From a checkpoint of a small image VAE.
Model: 2.39M parameters, 64-pixel images, encoder norm layernorm, encoder activation squared_relu, encoder moe soft, encoder num experts 16, encoder patch size [4, 4], encoder depths [4, 4], encoder widths [48, 96], decoder norm batchnorm, decoder activation silu, decoder widths [32, 64, 96, 128].
Data: trained on microscope photos of single blood and bone marrow cells, 194171 training examples.
Rows from block 5 of the decoder of a small image VAE, named by matrix and row number. Rows with one number belong to one channel. Each number is 128 + 32 x the weight over its row's rms, rounded and kept within 0 to 255. All counts start at 0. Numbers have three digits each.
After each channel's rows are labels from the 100 images, of 14848, where the channel reaches its highest value: "patch colour" is the nearest of a few named colours to the mean colour under the peak. Only what is clearly more common there than usual is listed. The data: microscope photos of single blood and bone marrow cells.
# convs0: first 3x3 conv (decoder.decb.1.1.convs.0.weight, 64x64x3x3, each kernel summed), inputs 0-63
# convs1: second 3x3 conv (decoder.decb.1.1.convs.1.weight, 64x64x3x3, transposed, each kernel summed), outputs 0-63

convs0.29:112150157076095119126128134146106103167086123150122031132119132110109133125092127070106089145114114136152132101103069147120084163142000130121131064105139166101110162121108137150115102131100121
convs1.29:160107131119155167138123068134120112085133126138163190139132028080102159091119119160089148113191130131150147138131141134104136134063155110126132125036139087120130072138155115091123120075172145
patch colour: blue

convs0.19:176133120081165178131138095183139047098101133122118116119105141080104101093165072122161172157120140085178153124096089140134179109168096117192134127152162098177116123144150177169129147090124153
convs1.19:135115140112121148141132111119132098141127136177111060099150049088114094073077112129185154040119124158146088134143145125171165121112160146155101144060130089143146150148122108086147202134161147
patch colour: purple

convs0.34:103140185160139146131157136146083136149116123106088084148148113185138142163153154124101135102135129131168140174068158152178112111110164095187144149077167178125183129157086116141151135078049178
convs1.34:146136094121163096134102085097143201134102111109147156087063113148095149045131087104073111121086140149118143124143151139156133134214121173198148110156157086125118125150098099109138128151178152
patch colour: white

convs0.41:116108112155090092123101127115165106180172155170132132116094059158198116100094114090098095151173125115056089136174155079118139125133200078142091142167111098120089142138129099164154134166125101
convs1.41:107065102110123131135188142124104122155139126051167130175157088165138127146169146163136049086159132134120169140095135066116112080123186131103128121101124061170132078114127147085136084128162123
patch colour: purple

convs0.32:068105125059114077116106171099122143196130128129071072139157110094102100124147092094085115083100097137125115126104065111116113162141068133120105118114069189088154126142113111134119081143091168
convs1.32:147119173148123105130102108135144111105103150109140156152170107084061186091143097161077120135222132094149161167097133124122154115061167104094150121081142094151141071143152123057133144088127133
patch colour: blue

convs0.52:096180129172174143142151089169209102149099154137130174155170115081153126099123214145134140084152128090121100135079165135151133137120130113161128090157173110136108074169108084117140190162115121
convs1.52:142117109126174029128108130114142124183117150137153182083105137179089094105085046147137101153155123134115115161183150101139135089109163122103133154101138085153135177108138118129147115077068173
patch colour: blue

convs0.0:104169082097120120137115116114158080155098127182141161147157120098139082070141080119113132132135138131138118156136102100097162139129117051119107134041112194140084052082185129128128098121110171
convs1.0:069101139146134086137121152119129125123134154182075111122137203156141123192114075086110137123072129169115146169127114096138122128242060148174134121128117154098121151131105123145136116174099108
patch colour: white

convs0.28:091172117179101098124047141115153101237108118162144149109140097087155067123141123092094132145154119073102150134169123095118150121082143111078113171113117124110083118150144113055131122126114141
convs1.28:120140100140107157108182155130136120178137135153076053060143116149155105154155039126151151137034161153130117147144125164128110106121174108115127124128098179112142064145094133183131130113100101
patch colour: purple; blue

convs0.43:095120095108112112175130106146114121153192113192104070119095098114140076102131108061125149136120166118111066190127120144085147121120060167130104180126145190078108127120097150125181106148138158
convs1.43:168195138140139139126084183116139127086116124056086081090148196124137128154144122141134087144076135068131135151072122098155113134089151153125090126119130063139140136118147045121135161119104071
patch colour: black

convs0.9:138064102107123146119137164111141142154138153044105160178101117141153127108113123158098062118105109145059036148119096066122092148118199135092161114137100157159119134117107088145127094105130145
convs1.9:128053166132106137129111134129122131149122117217136094100198138143086132137082137164146117203136120112124145171165131139135144094121134144230119114092140149156127113118147123108139132190130205
patch colour: purple; blue

convs0.46:123136074131139133125110148094068116114101109157061119130117092089100110100095132134105096121125084112082066074102118130068044129136091113090133061120077156101057119105114100128105108148116133
convs1.46:072143137128207092149178137121147160149144151163113076169145176088155095112172201100089121187157129059151117155117109148084153125101102116106172106085094140100101097119143111095143114109148129
patch colour: black; blue

convs0.21:111135072111123160151055106161100131195111059144145112077177098160133112109143092153071110157135157117170176105104107098112135085140141086141121106168176120086140092145161092075153136170115125
convs1.21:056087147118095173116127159141175162099188141094119176174095136141136181200172120110094153107112132159091095118065109105152148133162114110145187102125091115114123152098097146172116162100155096
patch colour: pink

convs0.26:103116085130161143124119091122180155151091144116087124124135081134136091114129189120116131123173131148062171123166111123054151118080128100196168140133141113134077052131148079108137114167094067
convs1.26:153069151154072087150144179135137129187108139127149145147086148192140124111109105193101097130077109170126081098126110122160139087211187134114074135120111137151110096106093143166123096138089150
patch colour: black

convs0.23:094147135067122154162124096159138104166114092157113086130120151098110098118156174007098102089099155123123168139158075151125162111119102119120126112141179136048111084113121161137159091103128148
convs1.23:165155139122106132130047132122129126085124128119117175132107045091074158126117104189142127126169155082131147116058141148128125118107136108117109128071143060175142089056138102090089115117097110
patch colour: blue; black

convs0.13:083184106148133132115095117109134095126125101125134169144186154072055066096078089087148147124122093122083156117168133118095096131080088087120141123062105150088087119103149117181114075129117143
convs1.13:136097123121129110133164205109123092157155150099122086150122180167125104157072069133140163141080110108106080089132124088100131072136133108067112156156111132125116198137106144074117101161093198
patch colour: blue

convs0.25:107160088132165072101163152109172107133135169137113115172161156123104062127099122068181148118161089074089105124123126148131090160017130135096128132088085125112104061138115126123113108136140141
convs1.25:100166127130139161142092146123138084234112102150137149120104132211115103120175066146181112120157143151106124106142117128142137102178145159174162098128096145132112144118141162152108221098098153
patch colour: black

convs0.55:109140135100084130097142142073124127116157125214050077124112116119113099128124120118075118138080091098159066111113095081132086120126059101161119200124079099096173133120124146094102122140121144
convs1.55:174155177172192122118084109075150085096092102069131150085144173098129127172130131129127113080149113130169131158175152113176152150066165108074092134102108129138128162143161092192117128095114112
patch colour: grey

convs0.50:058172113106134132140111114145113144144104106115164126136208082130140097172127171152132105027149169162151158150075086171114127084117143119113133118128157149138097095172115083114157169123074161
convs1.50:139074091141113165131124179124137139143173130159124139111111152160116136162178155146117098196096137193117187106039133118161149187171088105168149134056115104103130155078123123130121115117087113
patch colour: grey

convs0.6:102102124161089152105135141081064123142085088100157103201127107090110056096136100133176134110125097121131109142093175109087148110128028123108104089095096141140108133130069102151094112125097105
convs1.6:145153159114141110150141130134133146092130118134087097065126102142194101231146095162110135106108142185145091121199150114132134123127082108175128151138171136115137156109063119141142202120183151
patch colour: white

convs0.8:106115138146078135154145181144123140143102185070096112116134100132160131065079177136100050167110148142139058065088148119130079163143089089121162107138181147133173115153114109121142081121126143
convs1.8:177100135130119144118083085124079114114103125112168164148147049131118118186148102172128085087190119089131080169170146130065162104073137097122109103086126122142147084076098097150113147145170123
patch colour: blue

convs0.12:087106160122105113172135110179140115159107120124146045162126150121135078115160156081147097101141166080120135146178116146129163117130032128153132111164177175073131115143110109124157108117154207
convs1.12:171154141121151138129068137137131108080119115099117179134103108104049184156144104160128133101190150114123137116089138106112140118076177107100123120063151072172132062084123108062094120088125120
patch colour: blue

convs0.27:074155175127142127158112221154118103185123079139167156098153125132147131104118081106056109090171143124138118155104112098196198117131135125120098130131129148103138147163120083116151077174170111
convs1.27:116144130113126107106220161150146143184129131093170117136076178151146137123145092148149106149111133133107157129114125053107107158101168139099160127095123125129116235078144138069121193136143107
patch colour: blue; black

convs0.3:106117051147087078118122108095110150108162089017180124153126122147087153137054154137190137124144110161105148107150155165128076122153138098143131151172107158137091138106096125082134112120121103
convs1.3:165155147136141135122140204104149118156135119117134163177081199140119123101110182156126094096169114038101143078114126146171135167128091118080124124152126085122120181141127173084120099082081104
patch colour: white

convs0.22:059124107162123147100161192093142148128132120106132087151081142117131151151152135101152124164143107139091098157044156149131141092160123105148130131116111160139102214114175182078115153121103045
convs1.22:164116119107093182120134121098144152116132087120101105084115148197174105165094131135122137080033122140116121109179126125157111156161072184212097128142152096134117149124101113200140144107135115
patch colour: purple

convs0.16:101131135171157162106134084129168076139112164102134158137106097170191097141101100111139149167089128112105117104112174150216158130166188141093141125175124115173094116160118088083157179162169106
convs1.16:175136134128150138128054170100153182070132113177141137130113129134152146110199215060095178085134130134099140107140131121129143134097111130162183129152127148141145172189112088137130107123167176
patch colour: white

convs0.1:152116076114139079122105076116166102142117152111084118153087157128102067061117093092060135139173108094096157065158089083110143155144133087122140122141105136107100068141168068137142137176123117
convs1.1:117154138133073143129089171138153105142126136058170245140085116154091129104137098133105073111082124120123126122081128146138134104127155096109183139136104102124112217143090160110115129104106173
patch colour: black

convs0.36:052124105102141128145139126102176136132143153109113157151187093161208101172137162165188098081150129137149027177138102129130097127121189155145142122116088144154129108157108114138140097118120166
convs1.36:186186152116135111133152104126115114168116095099140127128184126074044139088089150157177120154207101087103104180136128183101124103138156142104160134154157078172123153150108157138152141153145088
patch colour: purple

convs0.59:145114138164122117174148141157118141116107111060160164104164133178148169138121171194182135142107158129134174120139157162162114109185142122180192089191162074162098128144147081097146151155165120
convs1.59:174123117128128097139099092125120129090151125136136200207092068089075137095132153134114122070185129126109182106092122111110119161076125093075126125090121061152139116094119132092120078080103124
patch colour: white

convs0.62:115080052165159104093112118076087135132159102104137144130106106118102142109121146137140109106189086171139113155099160108103126120154162084097114152129084124171009083131085156134104133110092105
convs1.62:168176174124108106132088162106169115094134128120111206180103154134177113127138140112100147104106126131160154081141115105194100178066109142143116157104148084111100205150106152150143105066123084
patch colour: pink

convs0.17:155080107113112120155140174166199091185095135135111080164137158168113097121125066115133080172113174145135067094098098104124177110100083141134159123158160115139113072167179116135153108097151159
convs1.17:100110105130144046124130102119119134141125126117083118140109081124107126153125131125157149075123144084098083117115124132119165077061164140106097112108137081175116005087106154194108112115137148
patch colour: blue

convs0.42:161099147164173180120145131111160039138163170101122157108061141162132097143161079139126161164133099042104121138082176145157109128145116169098170131177143077160149135134119158133152101115114149
convs1.42:105112159086137103134089103107137202104104101124160153093078100153121112127169190176121117058158121161102159096148126086108101149148170144124174106103118095114143142120190062148114167104155187
patch colour: purple; blue

convs0.56:121103112106077132147094126120077129100156094177031149185099108138141089144100127129091150109123141155170095105087111113090120115130073090115138234145137150078124143117170140135148099141143094
convs1.56:181173168146156114129107162108156120110102120039104114092134218124159104209147115150122085103095127109152087147158131126171116152092127105098099152125136122129130177124110063184126172143119118
patch colour: grey; brown

convs0.47:073154161070140154133153108129125091144113111147089090101061167102099078111172112038108110098073128135068135131142076142101129125122137123102129114148120192037134122104112157121132122103128141
convs1.47:166114146132120126152038101136134122095116117145163181143104071109078140077091134188145097101177128079144180117064132192150127139077145107121076121102145086148136091116151113120098123082136135
patch colour: purple

convs0.20:114110117138134066107146074105120184110138160085104149165183163131132095083135135138113085091212110110106073140053125109150082162111098160174155128122079118150130094108120074116128134125111177
convs1.20:088177131130175166127122168124137040127117138084115143120138099121116162127136081107119117121193141077122136132172128167120155058149137130109151133158127086133132101176121145074128201161127215
patch colour: black

convs0.57:137096139159131106131152195124094161101084141051145185127136107165155157136095141220167110144127123138127140086128160132140077118152138091161205061138141081150124117122146096076125138113144100
convs1.57:176126128111155117135076094121125104077145117086127214185124099111093113079111177109059141084167124107112139100119130098136131165073101123060129115072142071149127105141148124124134091081112096
patch colour: white

convs0.40:172121140107113135167104126144028134102151123106150099107088096118125132114154076185096114140125158132170174143172128128145127047188156096153114112181150157139108155156086079140162145081133167
convs1.40:099102159150117145128186145137138163143158156138108116195114148141086129099138139106093129115149126144113157136036166095161139140101033111073145125152142110130112089092126089094142074095114053
patch colour: purple

convs0.5:143143108137037087121136115098119152128145158118128100154142106108076159105034144132096070131138130151081083093106130085114076140110127056130159120159112142143124122069127105164123117132118051
convs1.5:113081147126136144145081073124116049120133121165103175145131145132151188176104158069111148119185117061128115182161122160140158104088104118176072132106151119139135126134119116104116117160157210
patch colour: blue

convs0.2:155131134102133188142105119132159052158103174154120101114095139113100094068115083105142141146100125094164188137092098139111135163086094127185148100065131172110103076099108080196147128153124152
convs1.2:130092156128089021149134164123122111159132154160150113182198137162120095115065075119157103139072132193154108141110125084124134117184170106149117141119102127137129165148117122148133115172077094
patch colour: black

convs0.53:100111150170093128142148150107126106155128097159136105140109158087082061093142111128175130112084127101099128219113170147183207097102102121084142109102115175095150105095101164146125103100120069
convs1.53:146187121111130089137118113150090158118106141112084083035125094166165093203089136147111107100085148151086120115116141093103151143205114148170082097169168108124169110113123084131135148161144127
patch colour: white

convs0.38:104113131065150100102122100117117121148127112164059025110074155087127090116132081084083093105101106115105133120130049144084113119130116129127103083118092184082131136082123107145104107159122143
convs1.38:148121167131124123141068076128156119112122129155152213162121052099056148078111135167104106139191127108152179125099133161139132110074127100088126130088137102143116075116157136078116112083125166
patch colour: purple; blue

convs0.60:137162166162096134107121102076127141108118114116095116102114112111105112091102090120092154133117115119133147146019191156133113165110085151101142150085067106126164169067181182110117089165142093
convs1.60:086149078109127197122185106111140119138122114091127091061080097142190119107126129150123148074091135152137114099193116147143101146215097154171144134145112087088131145145122105166124181105147088
patch colour: purple

convs0.24:146173181099121102111151119084127132068142138151174116089097106102129130126141093129075150113133109139132118138107104142109080168086155136124175124179082105098108141056197095173138088210159098
convs1.24:056040131108180205118107148122169088146143146110151097098149155163158109117127119115116160044148124193110097097187124097148133123142128158127132144116109177111119119157155116125139126178166095
patch colour: purple; pink

convs0.30:120075045179134110104129119094100126112156130054127136124109094127126164102096131151143108095169093124133099179117181104084107133145161102126149117140092100182008134120125108140113090144123129
convs1.30:166162164125139116128074170095156086097151093127104217147130150135131138093088134115110159130103117110147176072129126133204107136058124163113140160106137092143115193175156153129143078089097104
patch colour: white

convs0.15:143139144052123137155125113187155146136087086137169095123147106123155133107081168147092065138150178141147118134090067070109207114148145149088142113117174188106106136143107133121171177089125132
convs1.15:106066092144072122111138093172108084097126141123111092117118074087167134146130162141160149077124145124144067145159138167163103176125158100082114143075107130149105083119141113157123088108105028
patch colour: purple; blue

convs0.48:153114102112147112123123193097045111120125111142111085147128109099121091111109066092156123129149091123145153119139097100028084194078106117157134170132065137133084100126128095169095099124134139
convs1.48:058148123148148117144198191102161109180132165110151087172166174171162098150086155156170159125111142119145082124094101184117145109179134115138141121136091095091145142173103158189136162147110132
patch colour: black

convs0.61:102130119069100106167114073178144125130121099220109092129111128100137070131130161063045128117116180124151087108150060132085149107109091147118118126134158152069121137143143127130167109116134168
convs1.61:178169100140094116130115175146125095075126144068099135079123139104122155158113095127144137058115143105120147117088137093147119170098139147094086135111149038150149138133124107158124121102086020
patch colour: black; blue

convs0.18:132117164121103105156148146163180127077112119133115084157096150134132146104121110080083077083135157145164120179059106120144188096138098145131151093125151175033149143138125196130162109146080134
convs1.18:131178159112079142123094088140123138097112116111177145155134063070111195157113186130148145114241132069114165131077123139110115144095127103138134133103136082162138149105140101106085123128156096
patch colour: blue