config = dict(
    encoder_arch='swin',
    model='image VAE',
    dataset='microscope photos of single blood and bone marrow cells',
    train_examples=194171,
    image_size=64,
    crop_scale_min=1,
    horizontal_flip=True,
    translate=0.12,
    bottleneck='kl',
    downsampling_factor=8,
    encoder_norm='layernorm',
    encoder_norm_position='pre',
    encoder_activation='squared_relu',
    encoder_mlp_ratio=4,
    encoder_head_dim=48,
    encoder_fused_qkv=True,
    encoder_bias='all',
    encoder_qk_norm=True,
    encoder_parallel_block=False,
    encoder_inner_norm=False,
    encoder_moe='soft',
    encoder_kv_group_size=2,
    encoder_num_experts=16,
    encoder_moe_every=2,
    encoder_expert_mlp_ratio=1,
    encoder_slots_per_expert=2,
    encoder_shared_expert=True,
    encoder_patch_size=[4, 4],
    encoder_conv_stem=False,
    encoder_depths=[4, 4],
    encoder_widths=[48, 96],
    loss='l1',
    latent_channels=32,
    decoder_norm='batchnorm',
    decoder_activation='silu',
    decoder_widths=[32, 64, 96, 128],
    decoder_blocks_per_level=2,
    decoder_block='basic',
    decoder_attention=False,
    decoder_upsampling='transposed_conv',
    kl_weight=0.01,
    residual_init='none',
    optimizer='adamw',
    lr=0.0032,
    beta1=0.9,
    beta2=0.999,
    eps=1e-08,
    grad_clip=0.5,
    steps=8100,
    batch_size=256,
    epochs=10.7,
    lr_schedule='wsd',
    decay_fraction=0.4,
    final_lr_fraction=0.01,
    warmup_steps=810,
    weight_decay=0.04,
)
Rows from block 4 of the decoder of a small image VAE, named by matrix and row number. Rows with one number belong to one channel. Each number is 128 + 32 x the weight over its row's rms, rounded and kept within 0 to 255. All counts start at 0. Numbers have three digits each.
Before each channel's rows are labels from the 100 images, of 14848, where the channel reaches its highest value: "colour at peak" is the nearest of a few named colours to the mean colour under the peak; "place" is the part of the image that holds the peak. Only what is clearly more common there than usual is listed. The data: microscope photos of single blood and bone marrow cells.
# convs0: first 3x3 conv (decoder.decb.1.0.convs.0.weight, 64x64x3x3, each kernel summed), inputs 0-63
# convs1: second 3x3 conv (decoder.decb.1.0.convs.1.weight, 64x64x3x3, transposed, each kernel summed), outputs 0-63

colour at peak: pink
place: centre
convs0.62:122138088144119111119101155097119108106141177019098114109083119112112100077129139128129135118153129107088011123084137131121036140136100135138149110128102154119095120098145135104115104178105106
convs1.62:148113171101156153154122092131160119093144108135139116140157186120110174144167122142098123126150103104149072191175118100129188128121145133181171109089161083109113141092144140141143228176192148

colour at peak: blue
place: centre
convs0.13:096115140104161131143107106128088114105094097139161101152083128083122092128049099091095145124156150138181217078109096100093166140119047112177124094135132148136093162107173165131114095150120109
convs1.13:188156103133111193130156138141078079137138157118110132161131083155102090179182123110114169089150132119102037141172133115172126131165171100103111172151110111116090147135166106069093112145171108

colour at peak: white
place: top left
convs0.46:126134125117152120127123126147188132142168151144106114136110164144162255117136137138140156132153131121204192125147134140125174156108200125172121235140145144163147105135134125137121107120127122
convs1.46:143101141124170116133094114114121105068138111179163179157135079102114141141096102131130168118125123127137209097062123155161076124071180147160079150078127112131093106107150134074129045131119131

colour at peak: blue
place: centre
convs0.26:132126147055133137144157095138118114129106107121134146106096111123116086112157154000039112107105151155120112148113025119145148114106142125133164124131136110066113114113146124148139126113146141
convs1.26:139166089138126144134085164138096092083123116087118163089129118122135182155086088196172127117120142125119145109102133114140096136049147120106067135069140057189153147126155096107097142109111062

colour at peak: purple
place: centre
convs0.57:137157127100144078120138072131111122093127141141072097113127072107145119103118147059089116058075131103078092106104114108092012135139140144105144083113117111095080147103164111136132151130136155
convs1.57:122148065132070128125126150129119120080123127066165132089097102107146201092112099169150117143142128105125108116108131139118108131118139154143075118088115078186132200093186056128106136094133058

colour at peak: blue; black
place: centre
convs0.43:115093122158134097146130145189156137115089178170115113111121149136167170128160178151158161148159147145180110150160158125102122147148171206138147069157144177160117120165121096128164123074127219
convs1.43:132150114106176121122100175133095128122130135130138130119200097113118196081039079132141194143131129091085165121084111128137117145116163190137126099074091079140156132140206143152108107126111123

colour at peak: blue
place: centre
convs0.6:013170135154091122145111133135079167100131141158157151108166096143151121099043113142108159073107158150150139135115133031116119152089110162143103116136145166142123114088132100120148149141129088
convs1.6:122158145126146125123136129146140131136143156110125049070160074165032149181165118143166076038125119144129133145116109175152141114146106128157159121108095060146090147105137115164102120174135105

colour at peak: blue
place: top right; centre
convs0.31:009181078115149118133119116150146098092102132101149138144174095133124126131089187104097137096141151109216123164116090154125158095094124135130102092133138177111106084126140108142159185113149150
convs1.31:119150128109099117115155176137138126150131178115155115117043077143121178114146092113092174113108136152122076181113139057067105104090076131186152159113076086149140171109138136111111118081160114

colour at peak: pink
place: centre
convs0.7:028168163153122121114146149108164156108138162106092080146146120189161161079152184156174141119118111142145092123119168150149152078168197106170165167159131146157159143131131150123110156079131112
convs1.7:184121070135130121134082051120140139093104079147121196135140194070098084093129114147095099190080127100098174127138129109159101110126123129133108092121142159119151066106123077115135123174093112

colour at peak: purple; black
place: centre
convs0.29:138132146106136122115161110118170147157135130130219099115173101096066098125190143038099157121073116117060170119084109188147173136170131121152150126135119113076123102127172150154118122137131131
convs1.29:166224074139089110125163142143124120080118126082110154126156119077116180113132106172176078170173140103124123104158130100124094124084177106171096122096128108195124138090140073159117132116101107

colour at peak: purple; blue
place: centre
convs0.32:075164095130118184121103114098128046100146188133129121160064104101177099088115120108092146113137106090046105137113119072130095118143172101102133140122099164103128119109135151146111051172130125
convs1.32:083125135127111141133109153143118073110135142087155151123088138118109195140108137202126080193140129069154174195094120125148138113193102131105099121071108065154100133075142145102139163162095135

colour at peak: pink
place: centre
convs0.4:111148177094110110114144092091091122108117099151163097151104064094101046124118116089095133087097128117063190121091095145126152097137087087103153147133118150084055149115172116149123127160123073
convs1.4:184155153134154150141092153126138094086105124105129189150129198113077130163135119201108107107094135079135137144158141106160140152065162097135118131112159013163140115106117071142130112126132139

colour at peak: black
place: centre
convs0.56:129130117092173183132072056126142145119121114168205123156082103105131123074105135066101137096063133091082107123118100143088193078117152133057128107144121107100133103133082147142141126118125135
convs1.56:164178096143127143132065137145075100152131155068072133076135088126131176151113089201146095134155148080144152103109144125155136123121156102180158133073144084172094096093162096114100139137077111

colour at peak: pink
place: bottom centre
convs0.44:127147128091101137116123088110125125133125095104192144103129129055101059120129091072088173078089103124210074177096091148123193133117078127089089123077099131109113131136115108120116129125109151
convs1.44:149127105136121092130123173133123136065142143145104168111140137132127170149087123236105132130163129100126122134158135092140150162073141136135153168102139030149125118139150034090143165152156100

colour at peak: purple; blue
place: centre
convs0.12:085141124086123143157133102163114061213107076151189159113100110148136115134119132118095123103131165035193128150122107098145171108090127146114131089125147145092107126090196115120145088127168140
convs1.12:000141139109122157137161122113137085134154136119106118155113168116141127111126153156120147063096125172084078149134127114144108200202136131085080118141096094134134102142105137112117109097177167

colour at peak: white
place: bottom centre
convs0.54:150148097179121114066114140108102127147086159151080114126142149123133145109127079159167118124133061104097152099112180146132092137106152097137118086088088122141156123136113102084069119122013072
convs1.54:168149139117113153113070110103129082076115087067169199105146158107110129149128104148110115087118113132087170133114139112150143138074136170142044076096163055144152143098123097183115112129152116

colour at peak: white
place: top right
convs0.41:119136159166092122136134120143068145139030152132088110152103133191159150109121145148164101135122137132193101201153170135109076096151130115171127036159143165157125147145125132116143129180111122
convs1.41:126166117123109093127121147113120074160134118018143153105138094099111162095119069185120077139158136125098110070167133105174109156079144142074111124063120084144120092121138156103113108111100084

colour at peak: purple
place: centre
convs0.2:099123158107115066118142154120104058116113084149143146130087089106139112138038116107148141136111139188098171147077118085098144157168149086198171148082123108117124095102144070155108139094133100
convs1.2:048144154104119087136062111135106154124143106125130132139138157141083136165131149148176142129113104166134103144135124124144114202059123140068100126176125168128144101140116142153132027141206109

colour at peak: white
place: bottom right
convs0.17:124131174142105147128158148090145100121151164176155154154027061073130073161103109127149120127167139085116123155091141129180076120093105096125112108131125085110165157125117123130140036157132137
convs1.17:145120091132107131139056173128159175128129113079134074126202154144124133154110115046157123108117122136136080180169124150065113139096116144153170120111117092117148098108095107130121189124062077

colour at peak: blue
place: centre
convs0.23:087176162112138123149144080138091130083090107152099170155140106127128092096093154058096096060088155139118133106111108033101126136078128118136167090134146122088102126120084111145139058106162122
convs1.23:111159134141118155125117175140123123053103113097132163059126110103127149148091063192181132165143159137130132112094154131141091145135154104125073134089149083186163111101150077115089142066096076

colour at peak: blue
place: centre
convs0.55:079134038114167165125139095094137087151166131162067202181122191150084143122127118084141156122128115122049108087086100085115107127172102117123132101157113139150161113124112161109125123100114130
convs1.55:108185123124118118126110109141086164153127115099143124072147050121098147116131129188163084146195145083146118051166142186124150121111156141128077131106124093164074064114131130156100163122145087

colour at peak: grey
place: centre
convs0.14:151124109091123138126081116146163102172104109111132114139079098147139130128163112114121117142140124062111130110107093136114165087145136135006176131151120202089064117106118094138121087142165061
convs1.14:151163152120104143111082073106166159052131162118112132172056160122177069071112152114123153088069134120156131110140129066151163202173134143100127145157149102121129144106122134113143157089104101

colour at peak: purple
place: middle right
convs0.24:131139146025118130139102067129128131074128116115134133100108117117091076117122132013043127086091135142123124122131052103131155127119076130125099108124129117062121142114113120126137116114143138
convs1.24:205154111146127137124107167143126111066114124084110214083160126124125179152112088192148139136115142096122176122115144101175124132087172116147087133081157066191147095126146086115115146132123097

colour at peak: blue
place: centre
convs0.38:132141114133110082122043127144146145096095109110162103100138085083104157113133163103090129070173128176096122092043149112073114155088109096139117114143124183087103084108173157143117175133163106
convs1.38:089147145123119036132094080137130151110175130084096107116174155158136132171110119149165098179185123159112103112083121185156119143047174099158135118089095146123135149141148125171110070112097114

colour at peak: blue; purple
place: centre
convs0.50:121133124052146159128121076139129139136116117132136149095149112103096087140142120000039115085130131162138103094126047107145135130130110136134131115131125136054125124141114138116118134098118135
convs1.50:187183086152120107139124151143087122102111133089118172107172092126084189111096071159177121120158145103140145104126141131144103149106196109136067139092141046190125109122144104154102123117113075

colour at peak: white
place: bottom centre
convs0.47:093115066151140162109119166087121130097127135175106158142115114086128076123151087150157129142131104095042091085096181104088072139103096150108129071114092111106128117102069132095098159153065141
convs1.47:125147146103107189136120072108132103091142101036082138125115168134115099157139125090054114061107110107135102136174115117142159144123117168106113104128156057100128126119112126184137168180187108

colour at peak: purple; blue
place: middle left; centre
convs0.8:202117097111193144141148077140124081075100078105180127108049149090108115121161134055091109118165129112107128136115089095119166107111123114096069112140144118095097154099176108161135092135140152
convs1.8:196121108117129108119094134156117073111163180098070099115121128103135173112115148214155121190122129042145136094057150150189119128135122110171146145127120120153125128140161164173106161141152143

colour at peak: pink; grey
place: centre
convs0.36:113075131131199142103142115080161116131177105164154123077137144122115150086116097088107191150117099110040085093092121080105065154139173117140122084106085156115142082077128152128117131137108133
convs1.36:146194104118135145131123192124127103139137147061131154078108199120135134111145152090100081136170116175139133097155115104145137168100185172115110116128129074116077059145148125137150099117115042

colour at peak: black; blue
place: centre
convs0.21:023165138123165150136076135126115114105128092096160074126119117156122135151078113097106136129144109184165156148145109098142184078139143125133086066185141206097118152108095129137164104107156134
convs1.21:140106113117125144113174134146114140243156144146108134128104088095090149134167139147084211079070112087094103119118135121138139176163082121125088147158125099177135085171083099131115105098138125

colour at peak: blue
place: centre
convs0.51:041175147146142148119209145135097088142162114154134123145168203106149154122057111127159083108107123132111133139084133126145129082168121116213135160130142145140109083128070143110124149130084134
convs1.51:212151144107121096129041081136047167131136149121137112138089135176121103138131130117169121113131133130154142113092135134142150159160147126097103129098103070153084208115153200123105116146173151

colour at peak: grey
place: centre
convs0.20:119115148023135134149117055132120117140121106120144112082152113128098095131088150000056127104105143107129092136131049159121154116149126128122111120145140132087103116097152120140146131110150128
convs1.20:143182082141108121126066133134126126065119130071103224095125130129136183169127094199134138125079141115121166108129137104171111137095164123142104137095143068180149121139163077117116157120118082

colour at peak: purple; blue
place: centre
convs0.9:155142155052107116135088098147124130182122117141146129098136105092111033171111127043061120115157128123121164137098040160139152126138099129110111125118128132034109128122154116132137128107137131
convs1.9:177161107142149140116106163163109138083120126072113214123165106101112172124097055174145153143120136133119146105114154115154108123069187110113097139061142075186143162143160089137111112119129079

colour at peak: black
place: centre
convs0.39:121117160181165134184128152200135132166107132163130109169145152136154179119138171155174145162151185141176137170159182147135120168130163140142142121176191146188142141123163157189170133146158124
convs1.39:144144117110204103138088179134087138106129139139138138167160085097098133161109061212126126178131144085092084088083110121108090191072156101113161109091122101125154145122138071134118146146137105

colour at peak: white
place: top right
convs0.58:106116050164118117119143185112153118135123129144151094074117148136058133101110111146150153174078113117016120190124167131138140114146202133106131080127099132139166107104154173101121136137115125
convs1.58:151150065126102124118100089123077116099115115088008140110155168138111138131121098139112148097041112101090147147107115138125143130123142182121093099156142100135170082132158072180123134167133105

colour at peak: purple; blue
place: centre
convs0.61:101123144140120089123111101088162184169096139133146079142168115141194143049140136145120087143126118091101158147111154047107112095221108073096133126109126185124128121101128134188117131117157122
convs1.61:031149136138152101137073082122122134095108153109120158137120064101123139208154158089137170125123129141130075148086133174114137112038144083138141150104123141140144169124149127145135105109130055

colour at peak: white
place: top left
convs0.45:144128059179139136090107127109100129123069155147075132131143142137121153135135089160171114116114090136114148141130198127149061142105159111112107028094105124165139124130127125064095151130052090
convs1.45:165171111120084139097069124104125108088127105027126194103159141116133144143111099151121121115116103106098150111102135113152131133060152165116056099106150045158152128132141082175126095133136090